config.toml
model = "contrastive audio-text model"
dataset = "short read English sentences (LibriTTS-R)"
train_examples = 26041
time_shift_ms = 100
n_mels = 64
hop_length = 160
input = "log_mel"
spec_augment = false
win_length = 512
tokenizer = "word"
vocab_size = 5132
loss = "softmax"
embed_dim = 256
encoder_arch = "wavenet"
encoder_norm = "batchnorm"
encoder_padding_mode = "replicate"
encoder_depths = [12]
encoder_kernel_size = 5
encoder_stem = "single"
encoder_widths = [128]
text_encoder_causal = false
text_encoder_width = 256
text_encoder_layers = 10
text_encoder_norm = "layernorm"
text_encoder_norm_position = "pre"
text_encoder_activation = "gelu"
text_encoder_mlp_ratio = 6
text_encoder_head_dim = 32
text_encoder_fused_qkv = false
text_encoder_bias = "qkv"
text_encoder_qk_norm = false
text_encoder_parallel_block = false
text_encoder_dropout = 0.05
text_encoder_inner_norm = false
text_encoder_positions = "rope"
init = "kaiming_normal"
residual_init = "none"
optimizer = "adamw"
learning_rate = 0.0009
beta1 = 0.85
beta2 = 0.999
eps = 1e-06
max_grad_norm = 0.5
max_steps = 15200
batch_size = 256
epochs = 149.4
lr_schedule = "linear"
final_lr_fraction = 0.1
warmup_steps = 1520
weight_decay = 0.0
Rows from block 3 of the text encoder, named by matrix and row number. Each number is 50 + 15 x the weight over its row's rms, rounded and kept within 0 to 99. All counts start at 0. After the name is the row's rms in percent of the matrix's.
# fc2: MLP down (text_encoder.blocks.3.mlp.fc2.weight, 256x1536), inputs 1442-1535
fc2.113 102:64 49 55 39 55 37 34 38 44 47 58 76 55 45 18 56 21 54 46 38 57 28 65 52 54 27 59 40 28 63 38 37 53 64 48 66 63 65 38 28 42 54 28 53 31 37 89 56 47 35 52 63 34 69 54 38 35 57 52 39 20 36 35 20 37 49 57 21 36 42 54 37 37 53 46 39 50 46 38 40 29 70 62 43 63 55 46 34 40 85 54 54 47 59
fc2.114 094:43 66 69 28 69 66 56 32 61 92 32 36 34 64 56 48 69 45 57 35 34 64 66 46 54 55 47 41 58 30 47 52 33 39 60 75 31 58 48 67 50 81 61 67 52 68 48 65 45 64 50 90 46 84 40 58 38 47 29 44 51 56 41 52 47 46 51 56 71 43 55 82 15 49 71 50 44 69 57 49 55 31 35 36 52 47 47 54 69 26 38 73 76 42
fc2.115 101:58 30 49 64 62 59 39 48 41 32 40 51 26 62 61 73 53 27 47 59 48 43 56 69 67 37 50 32 51 48 55 62 38 39 16 41 32 58 39 52 66 56 74 40 42 31 67 28 40 45 43 34 58 14 44 55 49 60 69 69 70 62 53 47 50 43 62 34 51 66 60 76 48 61 74 38 36 46 77 49 40 45 59 53 41 32 58 52 22 68 44 35 64 57
fc2.116 105:45 50 55 79 61 56 39 56 52 51 33 61 51 37 77 37 31 48 26 43 50 54 73 40 41 53 34 52 18 78 75 25 73 46 24 53 63 17 49 57 45 44 42 47 65 70 23 71 60 33 53 45 63 48 29 56 67 31 27 30 46 55 46 66 58 48 61 58 53 58 46 68 62 75 60 47 25 73 54 70 69 49 30 66 48 63 52 62 37 57 69 48 51 55
fc2.117 093:52 18 21 29 52 54 39 42 36 43 57 69 51 54 52 66 51 44 36 54 51 30 47 54 52 46 57 32 33 45 60 44 46 43 16 41 51 27 49 61 46 40 61 47 50 42 43 50 54 18 53 33 49 17 51 66 63 46 63 42 45 41 34 37 53 57 47 61 56 39 46 56 63 73 58 67 32 51 33 51 61 48 57 39 54 38 33 78 82 88 38 29 45 58
fc2.118 100:51 54 44 38 31 81 47 69 51 38 50 37 44 31 49 54 57 55 48 24 66 43 30 40 57 53 37 57 74 61 65 61 50 66 56 66 43 44 43 57 44 33 71 78 43 32 68 39 42 66 34 48 67 22 56 62 70 73 79 56 44 60 33 35 59 46 44 64 58 40 51 45 70 47 37 36 52 81 53 46 53 46 52 51 46 56 58 37 55 73 22 43 36 52
fc2.119 101:34 48 44 50 64 63 77 47 63 33 57 64 51 69 35 65 30 49 79 58 54 54 63 28 81 26 60 57 57 37 44 39 50 48 62 28 57 45 57 43 44 70 74 26 56 70 47 39 43 35 44 24 55 55 45 25 33 55 51 45 46 65 30 35 67 74 35 60 40 27 60 63 69 55 63 41 40 52 55 48 56 45 50 56 58 57 73 50 52 49 51 66 42 43
fc2.120 107:51 60 73 40 45 60 57 55 29 27 38 33 71 33 48 26 09 57 39 51 70 49 47 45 57 46 72 27 69 33 53 52 56 50 20 38 21 86 48 54 49 58 48 20 22 59 54 20 46 53 53 57 26 20 74 27 36 55 51 67 60 61 58 47 57 66 58 46 48 38 83 11 67 64 59 44 29 45 38 63 38 55 49 71 52 48 02 53 46 81 59 53 56 38
fc2.121 098:53 54 64 54 65 32 77 48 54 45 43 28 80 47 29 37 49 56 42 50 64 48 52 56 53 38 64 65 29 63 26 23 39 73 71 42 38 76 45 37 60 59 60 29 78 48 62 53 39 29 62 37 54 56 52 51 74 71 34 09 46 52 62 82 81 39 73 65 55 56 61 63 48 85 42 63 27 53 43 72 48 66 47 60 47 73 50 45 73 85 62 47 21 60
fc2.122 094:71 43 41 61 67 61 53 52 79 38 18 33 58 28 68 83 51 33 47 58 65 45 50 61 42 44 77 59 57 62 30 53 29 34 07 56 42 30 45 44 61 64 46 39 44 56 29 48 18 48 48 23 52 50 45 97 67 57 48 69 68 40 48 53 62 37 68 61 65 48 61 52 41 64 48 52 61 77 37 38 45 58 49 49 45 48 37 65 70 63 18 31 61 43
fc2.123 109:54 40 34 48 59 57 41 51 52 32 47 45 44 22 56 61 49 46 45 72 49 39 60 48 63 62 65 45 27 46 40 27 50 38 55 59 28 55 27 54 56 52 50 49 64 61 54 32 49 59 50 28 41 51 38 25 60 54 64 37 73 45 32 53 52 46 60 68 56 64 43 31 49 46 32 48 28 52 38 51 28 55 46 44 57 43 47 42 37 44 48 70 26 41
fc2.124 104:36 38 40 27 71 27 43 62 30 57 19 46 25 62 38 37 90 62 36 43 34 44 46 56 61 58 49 25 67 39 59 63 77 36 63 61 60 62 40 77 57 53 61 70 45 71 18 77 30 37 51 28 42 55 40 50 52 44 58 46 99 55 64 51 23 43 61 51 70 36 42 34 44 32 63 64 70 22 52 51 32 28 35 73 37 43 43 73 77 40 40 42 37 51
fc2.125 094:70 26 39 52 72 29 48 19 42 61 23 47 55 62 47 58 35 51 28 56 69 61 36 78 52 43 34 24 80 40 62 33 26 41 43 51 38 33 60 74 59 59 58 55 60 48 56 74 67 59 46 36 50 59 49 47 23 61 57 30 68 58 41 26 33 64 30 40 54 44 26 72 54 64 48 48 24 58 35 54 41 60 44 52 40 48 59 54 41 50 88 39 52 79
fc2.126 090:68 32 46 22 32 56 52 61 69 76 36 82 50 74 40 66 63 45 50 41 42 51 60 37 16 56 60 45 46 34 45 37 20 52 13 55 63 58 32 50 63 47 65 45 75 32 65 90 47 51 32 81 64 47 33 43 72 33 70 54 48 50 81 41 45 33 52 54 36 23 50 64 49 26 51 53 30 43 80 57 58 56 57 50 55 54 71 64 46 20 39 57 62 41
fc2.127 102:30 07 63 57 59 46 40 50 43 10 55 57 35 36 40 39 38 53 48 29 50 72 46 53 50 42 52 41 28 43 46 65 33 43 41 70 39 41 69 54 25 49 35 58 46 63 40 76 28 18 46 61 68 49 49 43 35 31 26 66 52 46 63 45 63 55 34 36 61 53 72 46 39 60 70 47 70 45 44 34 52 40 39 47 49 56 57 29 44 48 43 48 68 59
fc2.128 107:54 48 60 40 70 39 40 65 44 57 51 50 30 56 75 32 69 52 53 66 65 45 67 51 83 43 39 31 43 43 50 69 61 38 39 64 48 55 47 59 76 56 41 66 53 36 55 51 55 55 90 84 62 40 55 37 48 44 59 69 37 45 74 64 48 39 23 45 66 32 61 54 41 71 27 57 51 25 36 47 37 39 59 78 65 61 54 54 61 35 57 57 57 50
fc2.129 100:49 28 80 29 60 43 37 35 20 40 67 58 53 40 58 43 52 53 71 26 42 58 40 55 72 37 37 70 46 39 66 57 60 47 78 44 36 40 68 67 42 79 20 57 53 35 66 65 47 50 43 48 37 53 61 80 43 56 45 48 33 60 09 29 65 42 33 29 67 57 54 65 27 29 51 76 73 56 37 37 61 50 38 53 50 52 71 58 67 40 42 34 76 62
fc2.130 097:43 16 13 73 43 49 54 14 33 30 58 52 30 67 36 60 81 61 42 60 35 71 45 36 62 49 78 20 45 66 77 52 56 65 39 61 50 50 61 44 70 53 60 48 57 49 41 54 35 31 68 44 39 40 37 45 41 49 44 62 51 54 26 55 68 32 50 71 70 59 15 34 78 71 57 54 44 49 47 66 54 50 37 60 67 39 52 42 34 58 62 30 29 35
fc2.131 110:34 31 39 38 24 53 42 76 64 36 44 64 24 33 42 42 33 52 64 40 54 80 40 39 61 54 47 36 69 71 60 66 42 53 63 52 39 28 37 37 40 51 38 45 48 51 46 54 43 50 22 65 39 59 39 66 55 30 29 41 40 27 45 70 35 45 47 50 45 51 58 99 43 53 33 50 40 62 65 47 70 30 37 61 52 45 50 72 55 03 29 46 42 55
fc2.132 108:19 52 63 86 60 73 77 66 16 66 23 51 52 46 54 52 49 56 56 74 63 54 54 40 58 81 47 62 41 46 47 25 75 39 41 46 62 28 28 54 46 43 38 80 43 58 45 54 55 87 50 52 60 77 53 43 84 71 46 60 44 35 71 40 53 61 58 76 49 61 61 42 58 36 48 49 54 48 57 74 48 67 84 79 54 31 75 67 40 53 50 50 44 44
fc2.133 095:55 46 43 41 56 64 55 70 53 59 55 59 16 61 45 33 73 34 42 62 38 55 74 53 32 65 26 51 63 62 47 68 39 43 71 57 48 61 57 43 58 60 39 63 27 41 54 35 42 43 19 40 50 50 38 51 57 59 29 66 56 58 61 35 50 61 64 31 80 52 38 50 44 50 82 39 32 35 49 32 42 58 34 44 51 76 45 27 35 23 28 53 52 65
fc2.134 104:63 52 50 83 42 55 61 41 47 31 33 22 40 91 37 67 55 56 56 48 55 47 61 51 59 59 58 40 54 56 32 63 66 46 32 41 53 66 51 40 55 58 55 60 71 31 60 40 48 59 52 35 49 20 62 42 41 46 42 72 63 50 35 29 42 62 85 39 46 60 60 33 48 60 35 47 50 52 20 60 34 60 46 33 58 38 20 65 42 84 41 59 34 67
fc2.135 113:58 89 38 40 50 47 20 54 54 67 22 40 44 61 45 28 61 62 64 69 61 60 52 58 49 46 46 49 69 65 51 54 62 48 40 53 51 50 60 62 45 38 42 70 53 40 37 91 43 43 81 71 88 39 52 85 49 57 36 48 45 53 54 62 47 54 66 40 40 71 63 62 36 46 54 61 69 46 60 31 58 83 31 54 67 81 37 52 59 59 36 49 42 74
fc2.136 101:47 64 63 51 57 42 46 57 59 50 38 71 66 50 61 67 49 57 54 50 61 51 74 57 63 63 51 51 26 74 64 49 39 36 58 52 47 34 63 48 37 46 44 19 73 80 52 68 47 42 51 24 41 63 30 66 28 57 42 69 51 49 58 45 42 32 40 56 58 39 15 48 80 55 48 44 52 53 62 40 37 64 58 65 52 39 48 59 45 83 68 69 51 55
fc2.137 103:79 53 55 67 46 46 69 46 71 36 33 45 44 58 46 65 25 49 38 65 30 43 68 44 67 54 62 51 45 82 64 42 60 39 49 62 45 48 46 47 51 62 52 58 27 50 58 52 53 84 51 59 60 40 46 55 41 54 20 89 25 47 56 49 37 67 63 74 45 53 71 74 53 59 24 56 43 71 27 45 43 45 49 71 56 66 27 55 65 59 34 81 42 47
fc2.138 094:60 67 75 54 59 38 45 82 55 54 57 52 49 59 83 26 65 44 44 55 67 62 42 42 48 43 43 39 81 57 38 46 47 47 72 67 40 64 44 56 71 50 25 53 56 46 58 61 16 60 59 77 64 65 44 49 56 40 35 65 47 31 16 57 44 57 46 69 37 62 45 66 57 53 59 52 39 40 59 38 48 53 23 42 68 75 65 24 86 27 31 55 76 64
fc2.139 096:40 29 52 62 40 63 79 59 32 44 49 73 68 62 35 62 57 42 61 62 58 50 37 39 57 26 28 32 45 56 75 60 22 39 31 60 49 55 24 47 36 56 62 37 54 53 64 45 37 64 45 04 29 49 44 32 65 68 49 30 78 53 55 56 39 63 72 46 55 49 82 71 50 56 41 36 56 39 59 74 35 63 78 64 63 29 63 61 19 82 47 46 75 64
fc2.140 094:66 62 59 44 37 52 48 41 44 62 10 53 58 56 73 67 52 37 58 31 59 52 59 60 20 19 63 40 65 65 26 57 39 71 32 66 65 57 50 53 46 55 42 63 51 63 53 46 44 40 57 53 79 62 45 51 39 50 41 53 45 57 22 41 42 66 52 38 39 53 42 44 32 50 46 49 57 57 58 45 36 46 66 42 52 52 46 51 50 40 55 62 81 31
fc2.141 099:70 37 51 86 52 81 47 46 69 46 49 41 29 40 67 67 43 50 85 61 56 25 56 67 76 36 43 76 25 62 58 46 56 44 37 43 43 41 64 57 35 35 33 34 39 33 46 47 55 67 47 73 47 68 47 61 47 63 40 65 37 51 30 49 55 62 44 81 42 33 41 54 65 64 54 67 50 56 29 68 57 34 62 51 43 54 34 82 61 40 32 68 47 73
fc2.142 101:48 45 36 52 26 69 51 55 37 50 60 42 50 51 47 45 48 45 46 45 24 36 78 49 52 58 54 32 28 54 36 67 38 33 53 41 38 25 27 33 55 45 63 62 44 61 55 40 46 37 74 44 64 74 42 39 35 21 52 69 41 49 69 51 41 49 47 55 57 58 34 16 71 38 46 32 53 58 58 57 42 60 47 68 55 28 66 34 58 79 45 69 50 44
fc2.143 100:77 56 68 47 62 49 50 46 62 92 37 61 35 68 55 36 63 33 58 48 83 62 61 49 39 61 69 53 59 29 45 53 59 43 33 19 38 46 50 62 52 54 30 43 67 48 93 69 62 45 58 66 46 56 48 40 19 53 34 59 40 43 51 39 46 58 57 62 67 31 68 59 88 50 58 51 43 47 50 41 71 37 33 50 50 41 43 53 46 40 58 62 58 58
fc2.144 098:40 38 30 24 60 49 61 49 61 51 53 49 56 72 29 42 50 46 46 60 44 55 86 50 49 79 30 25 71 62 59 57 75 53 44 46 38 22 63 51 48 36 35 48 64 55 44 49 21 58 51 48 73 42 53 53 21 39 78 79 42 50 34 52 45 34 52 69 47 44 42 52 57 50 50 37 45 62 49 64 54 57 54 41 49 46 39 49 54 29 25 45 45 45
fc2.145 099:40 55 55 67 52 63 19 50 67 37 55 37 58 28 51 59 53 49 59 57 18 14 45 57 54 44 35 66 40 63 46 48 61 53 75 58 42 63 46 45 38 38 61 58 39 42 25 26 40 35 63 42 53 67 59 53 68 42 48 43 72 32 64 72 59 12 49 72 36 69 69 23 24 75 55 15 52 52 54 40 24 64 27 57 46 93 62 36 61 76 50 25 23 56
fc2.146 100:62 52 36 56 55 33 53 43 57 55 33 64 63 71 50 34 55 39 34 57 42 34 52 43 76 28 77 47 48 38 35 61 54 70 43 76 40 33 64 32 44 45 54 71 26 58 48 62 68 55 74 69 48 61 60 70 54 47 62 74 44 38 70 60 32 55 77 61 49 52 49 48 39 26 35 70 60 59 44 38 38 63 90 64 64 56 49 52 73 35 52 63 28 43
fc2.147 102:64 34 41 20 44 34 68 27 54 32 45 25 45 59 36 71 34 26 49 30 31 37 26 57 48 34 50 47 38 71 54 52 68 31 49 69 44 35 60 71 42 42 50 67 54 33 62 59 35 33 12 33 42 41 57 34 37 55 33 18 58 42 56 50 54 27 36 36 63 48 43 28 42 48 34 62 44 50 66 42 60 45 63 30 54 38 63 36 33 62 61 59 42 70
fc2.148 104:55 47 50 43 37 54 58 46 57 72 64 48 71 69 51 24 46 48 52 57 68 59 55 44 38 34 65 63 88 43 60 43 31 44 66 77 52 43 53 43 59 57 50 73 61 43 38 85 35 70 47 68 64 82 51 45 67 85 66 38 29 53 46 58 57 77 61 33 78 43 41 65 48 53 54 77 61 27 73 35 61 58 49 40 55 64 66 62 42 35 49 55 59 63
fc2.149 096:47 46 51 41 33 41 51 47 51 60 72 66 68 67 77 56 42 51 53 72 57 40 36 52 67 49 46 34 41 47 50 53 33 53 49 46 61 44 58 54 45 56 41 49 77 61 42 79 65 43 15 34 58 48 59 28 36 64 64 52 57 51 10 55 20 65 39 32 43 45 67 51 33 93 61 49 85 50 53 46 72 52 58 17 57 65 46 60 23 51 71 38 45 60
fc2.150 095:52 62 64 31 74 62 77 38 49 42 53 31 42 55 49 41 21 53 55 23 99 28 52 64 12 29 82 51 77 65 34 58 30 62 38 10 37 47 47 37 43 49 23 69 24 29 40 64 21 63 34 54 76 31 64 51 58 51 50 13 66 47 72 21 55 80 46 37 47 49 91 58 36 42 58 41 39 55 61 95 53 51 41 80 55 40 65 40 57 54 60 44 51 68
fc2.151 095:43 06 60 54 66 59 54 45 63 94 50 56 51 49 55 52 46 60 49 60 48 71 64 54 55 37 23 47 35 26 40 41 22 54 31 58 31 71 47 37 46 39 51 40 45 57 37 09 51 57 54 40 46 62 74 13 48 58 44 55 37 62 54 29 47 54 69 40 17 76 35 39 76 50 65 45 53 51 36 61 45 27 65 50 62 25 70 58 25 37 48 56 44 58
fc2.152 099:60 45 58 59 47 55 53 26 52 50 48 47 38 43 55 41 28 30 54 44 52 48 57 40 48 68 28 58 58 40 36 35 71 58 52 62 46 52 32 45 29 45 41 36 75 41 25 28 27 58 53 47 55 48 69 31 57 55 58 71 34 60 48 47 48 68 42 56 35 55 64 41 18 17 59 62 34 40 70 70 34 42 36 46 66 31 57 50 56 37 56 55 23 41
fc2.153 098:67 70 46 40 49 56 49 59 31 54 46 71 61 55 81 53 61 57 46 24 22 49 72 56 65 56 39 50 54 50 34 51 56 31 64 63 61 50 56 61 54 70 14 51 44 40 31 57 73 68 55 77 58 74 11 47 36 50 45 42 65 31 81 93 38 29 34 61 61 37 38 60 71 44 60 47 74 79 61 47 55 50 65 42 52 55 53 71 54 49 47 73 54 44
fc2.154 109:48 59 46 66 38 50 59 57 60 71 38 33 44 65 46 75 64 53 48 49 63 47 40 29 33 39 45 54 39 40 35 68 65 46 59 44 42 75 58 58 68 45 55 44 57 33 61 39 47 54 56 36 51 52 67 36 31 63 36 45 61 50 54 54 59 50 52 33 34 58 40 12 77 37 51 53 43 57 35 59 46 42 45 41 42 65 42 57 44 56 64 62 36 54
fc2.155 100:60 65 58 74 42 61 60 77 41 34 35 58 61 43 57 51 55 40 35 36 50 09 39 53 65 37 56 32 35 40 52 26 56 46 48 35 39 32 32 44 52 59 53 62 67 36 52 06 39 22 79 48 28 44 43 66 53 38 47 58 49 66 87 67 32 49 56 61 54 34 43 45 59 48 63 31 32 30 55 33 47 68 30 26 58 70 63 57 78 57 51 51 31 12
fc2.156 102:71 47 65 51 63 52 38 36 43 71 63 52 73 41 63 44 40 49 52 55 40 68 46 54 41 54 65 65 50 19 68 52 34 57 54 53 23 66 60 70 53 56 58 47 47 62 25 66 64 86 77 76 53 25 70 85 43 60 45 34 32 54 79 66 62 53 39 66 45 58 70 66 60 60 49 89 32 42 62 32 33 37 55 55 59 77 24 52 52 32 65 43 58 57
fc2.157 101:67 58 90 52 27 71 46 47 44 27 45 29 50 45 57 61 36 45 41 19 56 55 16 45 54 43 53 43 49 36 68 47 51 38 63 43 57 54 56 45 29 41 60 30 22 34 46 47 20 65 71 35 46 45 41 51 68 49 69 37 39 70 85 50 66 58 44 56 68 34 44 67 89 55 36 64 49 63 41 40 59 74 61 66 63 43 71 53 71 61 23 47 36 57
fc2.158 101:35 16 33 64 47 40 43 75 40 22 45 29 46 21 57 41 61 77 64 34 22 34 49 52 40 42 40 51 34 51 51 37 60 36 79 74 65 52 36 37 56 42 48 56 64 30 34 42 21 61 37 51 27 62 49 25 68 45 33 69 39 35 40 58 54 47 50 37 38 65 41 29 26 53 51 48 59 19 42 58 51 57 54 45 68 53 79 52 52 34 64 35 45 67
fc2.159 112:63 95 56 72 64 85 68 79 26 35 47 58 51 63 51 58 70 67 64 52 72 17 42 40 50 29 63 84 50 20 47 75 56 34 60 48 57 45 58 47 62 49 38 25 49 58 60 65 52 83 51 38 73 46 47 51 59 71 44 51 44 44 60 57 59 73 58 68 34 54 74 54 45 53 57 50 77 45 48 54 56 35 46 60 37 42 64 58 32 70 59 60 60 47
fc2.160 101:37 74 40 74 50 71 68 49 31 23 58 47 47 47 57 50 56 43 62 46 39 25 28 18 24 60 56 78 64 38 35 64 49 46 62 51 72 51 50 41 57 30 43 51 48 40 40 43 63 77 45 52 52 65 63 44 71 66 25 23 53 35 78 54 44 47 44 41 45 62 53 42 53 63 70 46 52 40 56 57 47 58 68 63 44 49 66 69 48 72 40 63 55 18
fc2.161 100:61 64 50 55 50 28 58 68 55 44 59 80 67 50 80 53 47 65 65 42 42 42 60 44 71 75 55 34 61 61 52 67 61 46 55 58 59 56 34 35 58 55 50 50 47 67 41 64 65 44 47 81 40 50 67 46 30 33 78 76 84 55 63 70 65 34 48 62 50 48 50 52 43 23 40 39 64 33 65 60 54 39 75 45 41 46 53 58 72 34 47 58 51 51
fc2.162 100:47 56 50 42 66 69 38 18 58 40 58 39 26 58 51 36 28 43 57 52 51 80 76 45 62 64 45 31 38 46 44 46 44 63 47 50 55 30 37 41 39 69 52 72 44 67 43 53 42 39 42 64 31 40 63 36 43 32 52 66 62 52 57 33 57 57 40 76 48 43 52 26 75 48 45 54 36 21 47 69 55 57 53 56 52 54 45 40 43 63 64 71 47 48
fc2.163 105:63 44 51 58 16 54 31 59 45 34 17 76 62 59 70 55 59 51 32 34 54 52 07 42 30 36 50 59 74 47 51 43 82 45 47 41 49 73 78 33 43 42 43 50 68 43 59 35 62 38 42 31 42 72 57 46 63 66 28 45 57 45 40 52 37 70 40 08 53 53 46 57 43 62 68 50 69 50 42 58 35 53 37 49 80 41 53 40 56 48 54 67 34 11
fc2.164 097:56 41 75 65 33 51 64 47 42 38 55 33 67 42 51 34 46 62 57 26 45 24 32 60 52 33 31 56 38 70 38 54 24 73 60 78 63 53 57 64 46 57 39 64 59 54 38 49 31 53 48 58 54 62 67 51 37 43 48 12 58 53 57 53 55 35 36 33 51 72 53 64 07 52 52 48 39 79 50 33 53 63 39 47 63 46 59 37 48 57 82 53 28 42
fc2.165 100:23 23 63 51 47 52 69 45 63 39 47 44 31 63 42 37 39 65 31 14 61 57 24 53 22 53 57 51 47 52 18 57 47 52 63 23 41 49 50 53 25 36 55 48 63 43 58 53 52 36 13 34 57 87 68 49 45 47 45 42 62 55 68 16 46 70 55 41 26 45 50 16 65 64 38 63 49 49 51 25 55 35 45 33 39 30 35 56 17 44 35 63 45 63
fc2.166 100:45 42 38 25 42 60 79 36 67 45 40 56 37 50 59 49 45 60 55 32 60 35 01 44 44 59 40 85 45 30 39 67 39 58 57 69 58 35 57 42 53 67 46 67 43 14 64 61 38 42 29 75 53 39 37 65 34 61 29 36 48 50 56 42 59 54 33 48 68 73 58 64 49 57 51 37 49 72 47 52 72 45 45 53 50 74 55 56 57 27 43 44 32 21
fc2.167 092:41 53 68 58 61 61 69 44 47 32 31 51 69 19 44 51 62 35 47 24 75 41 53 51 32 75 66 59 51 53 75 23 51 44 58 19 42 66 30 49 47 47 29 51 41 65 73 52 60 47 61 35 47 67 71 30 60 47 57 34 71 60 30 37 47 44 40 56 66 48 35 62 62 56 48 53 67 66 63 60 34 55 46 75 43 34 48 73 27 79 46 70 29 49
fc2.168 108:46 60 43 44 19 59 60 52 47 46 27 42 39 70 39 61 53 45 44 35 48 45 61 68 79 57 70 86 44 63 40 58 64 44 36 37 55 38 64 49 29 64 53 72 69 70 66 33 25 41 36 75 54 65 44 29 53 35 57 68 55 60 59 44 54 55 61 51 25 79 20 41 59 48 61 79 49 54 45 38 54 57 40 51 51 59 43 63 50 56 47 76 58 66
fc2.169 103:53 55 55 50 31 48 50 54 64 42 65 59 49 67 47 23 36 30 54 47 34 44 17 25 64 36 42 57 60 39 51 60 28 47 49 42 39 32 51 51 40 57 63 45 52 81 40 46 56 53 26 59 31 39 30 32 63 43 58 47 58 76 31 47 45 74 36 32 39 53 74 39 45 30 44 37 54 31 49 34 43 46 27 40 65 51 49 06 46 39 49 56 60 12
fc2.170 111:30 55 63 89 69 65 58 66 45 19 82 51 24 55 89 58 40 41 54 42 76 39 33 76 49 43 65 83 59 46 69 76 68 43 58 61 32 60 59 29 57 45 37 50 57 26 57 37 66 73 50 69 41 76 70 53 45 61 62 35 70 31 59 60 47 57 52 41 77 85 38 59 64 63 76 65 68 43 57 29 70 40 37 50 51 47 43 58 46 59 51 62 42 46
fc2.171 091:73 44 31 50 62 57 46 73 52 63 48 45 56 49 35 54 43 27 52 87 62 41 66 87 44 49 53 87 70 42 40 54 71 56 23 63 40 69 64 68 55 51 49 41 55 32 69 60 48 81 35 39 56 69 52 20 39 42 66 61 52 41 61 59 50 29 62 40 42 48 64 45 73 62 76 73 47 34 42 63 42 52 67 61 59 30 52 64 33 37 58 56 65 59
fc2.172 094:66 50 55 68 24 47 43 55 50 53 88 45 44 63 27 54 60 48 45 45 45 53 43 30 35 46 32 39 38 84 55 34 56 54 40 34 61 52 60 68 40 38 50 47 29 58 56 91 57 40 48 82 46 11 56 67 73 50 50 14 54 42 63 47 61 41 58 25 47 51 36 83 59 77 57 65 38 52 32 48 45 64 42 25 62 47 23 31 49 53 57 28 82 36
fc2.173 095:82 93 72 62 58 48 62 50 31 38 40 71 47 49 73 58 42 45 85 42 41 63 57 46 64 58 60 08 16 34 23 39 48 69 19 58 74 62 55 51 45 76 59 24 53 49 46 64 55 58 53 57 56 46 62 42 35 72 47 72 42 61 55 57 61 58 27 46 57 18 49 35 28 62 61 65 59 44 44 38 63 78 77 49 44 53 53 45 46 57 67 61 38 51
fc2.174 107:32 45 40 50 51 51 57 39 33 53 28 70 52 64 63 48 44 43 35 63 65 55 21 47 45 46 47 27 44 37 36 53 60 35 33 44 38 60 43 34 50 70 27 66 32 62 18 64 54 51 34 39 44 58 51 51 37 46 62 44 64 29 40 39 25 57 51 60 44 63 50 33 51 52 48 63 56 31 51 45 71 33 54 52 51 51 37 56 53 48 59 63 41 27
fc2.175 099:42 38 66 62 46 59 58 58 62 82 35 41 56 65 48 55 51 42 68 27 56 53 45 50 47 34 82 43 52 44 36 70 39 54 42 49 53 53 40 45 49 54 77 88 56 29 60 48 53 37 48 58 56 28 38 36 50 53 42 24 71 51 56 56 71 55 53 61 58 52 53 32 53 57 53 62 65 40 60 61 66 53 30 59 53 60 27 27 53 71 47 64 46 68
fc2.176 111:28 34 44 36 40 41 41 41 37 45 53 31 26 48 61 47 75 75 36 66 54 57 41 64 68 38 57 39 32 46 46 51 55 25 73 51 37 64 33 63 38 43 58 65 47 31 27 23 47 62 47 61 57 08 67 62 58 54 44 38 27 36 54 60 45 24 27 11 34 57 65 21 62 85 57 45 55 28 59 50 42 51 70 50 46 43 59 60 66 27 37 51 38 60
fc2.177 102:55 49 68 58 56 30 40 67 64 49 41 24 38 52 50 84 31 62 58 43 65 74 41 63 62 61 32 62 54 58 58 82 69 57 36 48 26 48 48 40 39 63 54 65 55 59 69 35 47 16 34 60 53 42 56 33 51 47 44 55 42 45 52 35 51 69 53 68 53 59 41 80 37 65 37 21 71 70 32 14 53 52 17 48 47 45 65 47 45 66 23 47 64 50
fc2.178 099:42 69 51 59 63 21 49 52 31 68 53 47 56 87 56 57 41 49 42 50 41 44 66 27 53 54 51 64 59 25 38 55 51 40 49 51 54 61 46 54 43 41 54 45 41 41 63 43 53 61 55 67 71 51 50 55 65 53 62 46 42 25 61 37 57 61 43 50 65 52 58 58 56 37 44 54 42 52 67 56 49 64 58 77 27 27 52 30 44 46 31 38 62 51
fc2.179 098:53 50 52 58 48 42 48 73 70 60 62 63 60 36 51 58 45 58 56 52 36 44 68 53 93 34 51 79 38 48 41 60 60 49 41 65 60 54 49 64 29 59 42 42 62 88 55 37 34 57 49 45 56 52 31 75 68 45 62 69 34 41 38 57 49 53 81 60 60 62 53 45 52 53 56 27 34 76 52 25 36 60 35 48 58 48 78 35 68 76 26 27 51 39
fc2.180 100:40 41 56 52 44 64 63 27 65 48 79 31 30 48 41 57 38 62 59 49 56 41 64 47 54 57 58 54 46 57 39 51 66 38 48 54 48 43 61 52 41 50 54 47 74 43 65 35 68 35 61 59 74 56 61 32 72 28 75 50 47 33 38 41 60 40 16 77 00 48 33 56 72 25 68 70 41 38 85 61 45 82 71 46 76 39 53 44 37 38 72 57 57 62
fc2.181 092:68 40 75 47 46 59 36 66 53 41 55 42 20 64 58 47 69 31 47 49 26 65 51 55 58 30 45 47 43 56 45 74 41 39 54 53 60 47 45 57 50 64 47 53 53 58 36 69 55 43 41 81 45 55 62 41 59 61 53 63 39 55 16 32 25 48 19 41 70 67 34 64 41 70 46 65 71 25 35 37 46 26 36 50 47 34 44 46 51 44 31 47 70 62
fc2.182 101:60 39 53 10 66 42 33 57 61 08 57 48 54 52 41 46 42 57 49 76 42 47 66 55 72 54 35 42 52 41 69 41 40 60 65 58 39 22 27 60 39 38 50 54 42 67 39 45 38 49 20 43 14 23 48 32 60 31 28 66 47 44 46 15 50 56 73 41 62 59 93 72 50 54 67 31 57 56 30 54 58 64 47 26 52 57 33 57 50 23 16 29 62 64
fc2.183 099:47 75 09 39 32 50 48 54 19 61 44 29 33 62 44 66 46 57 42 40 46 55 52 65 43 41 60 23 50 65 51 47 45 50 77 49 31 67 61 48 69 43 48 54 25 16 51 55 47 59 53 53 40 57 57 38 51 66 32 14 58 58 63 47 45 46 77 14 62 41 43 08 37 65 34 61 47 33 57 58 61 36 63 42 51 32 71 34 45 38 64 52 67 53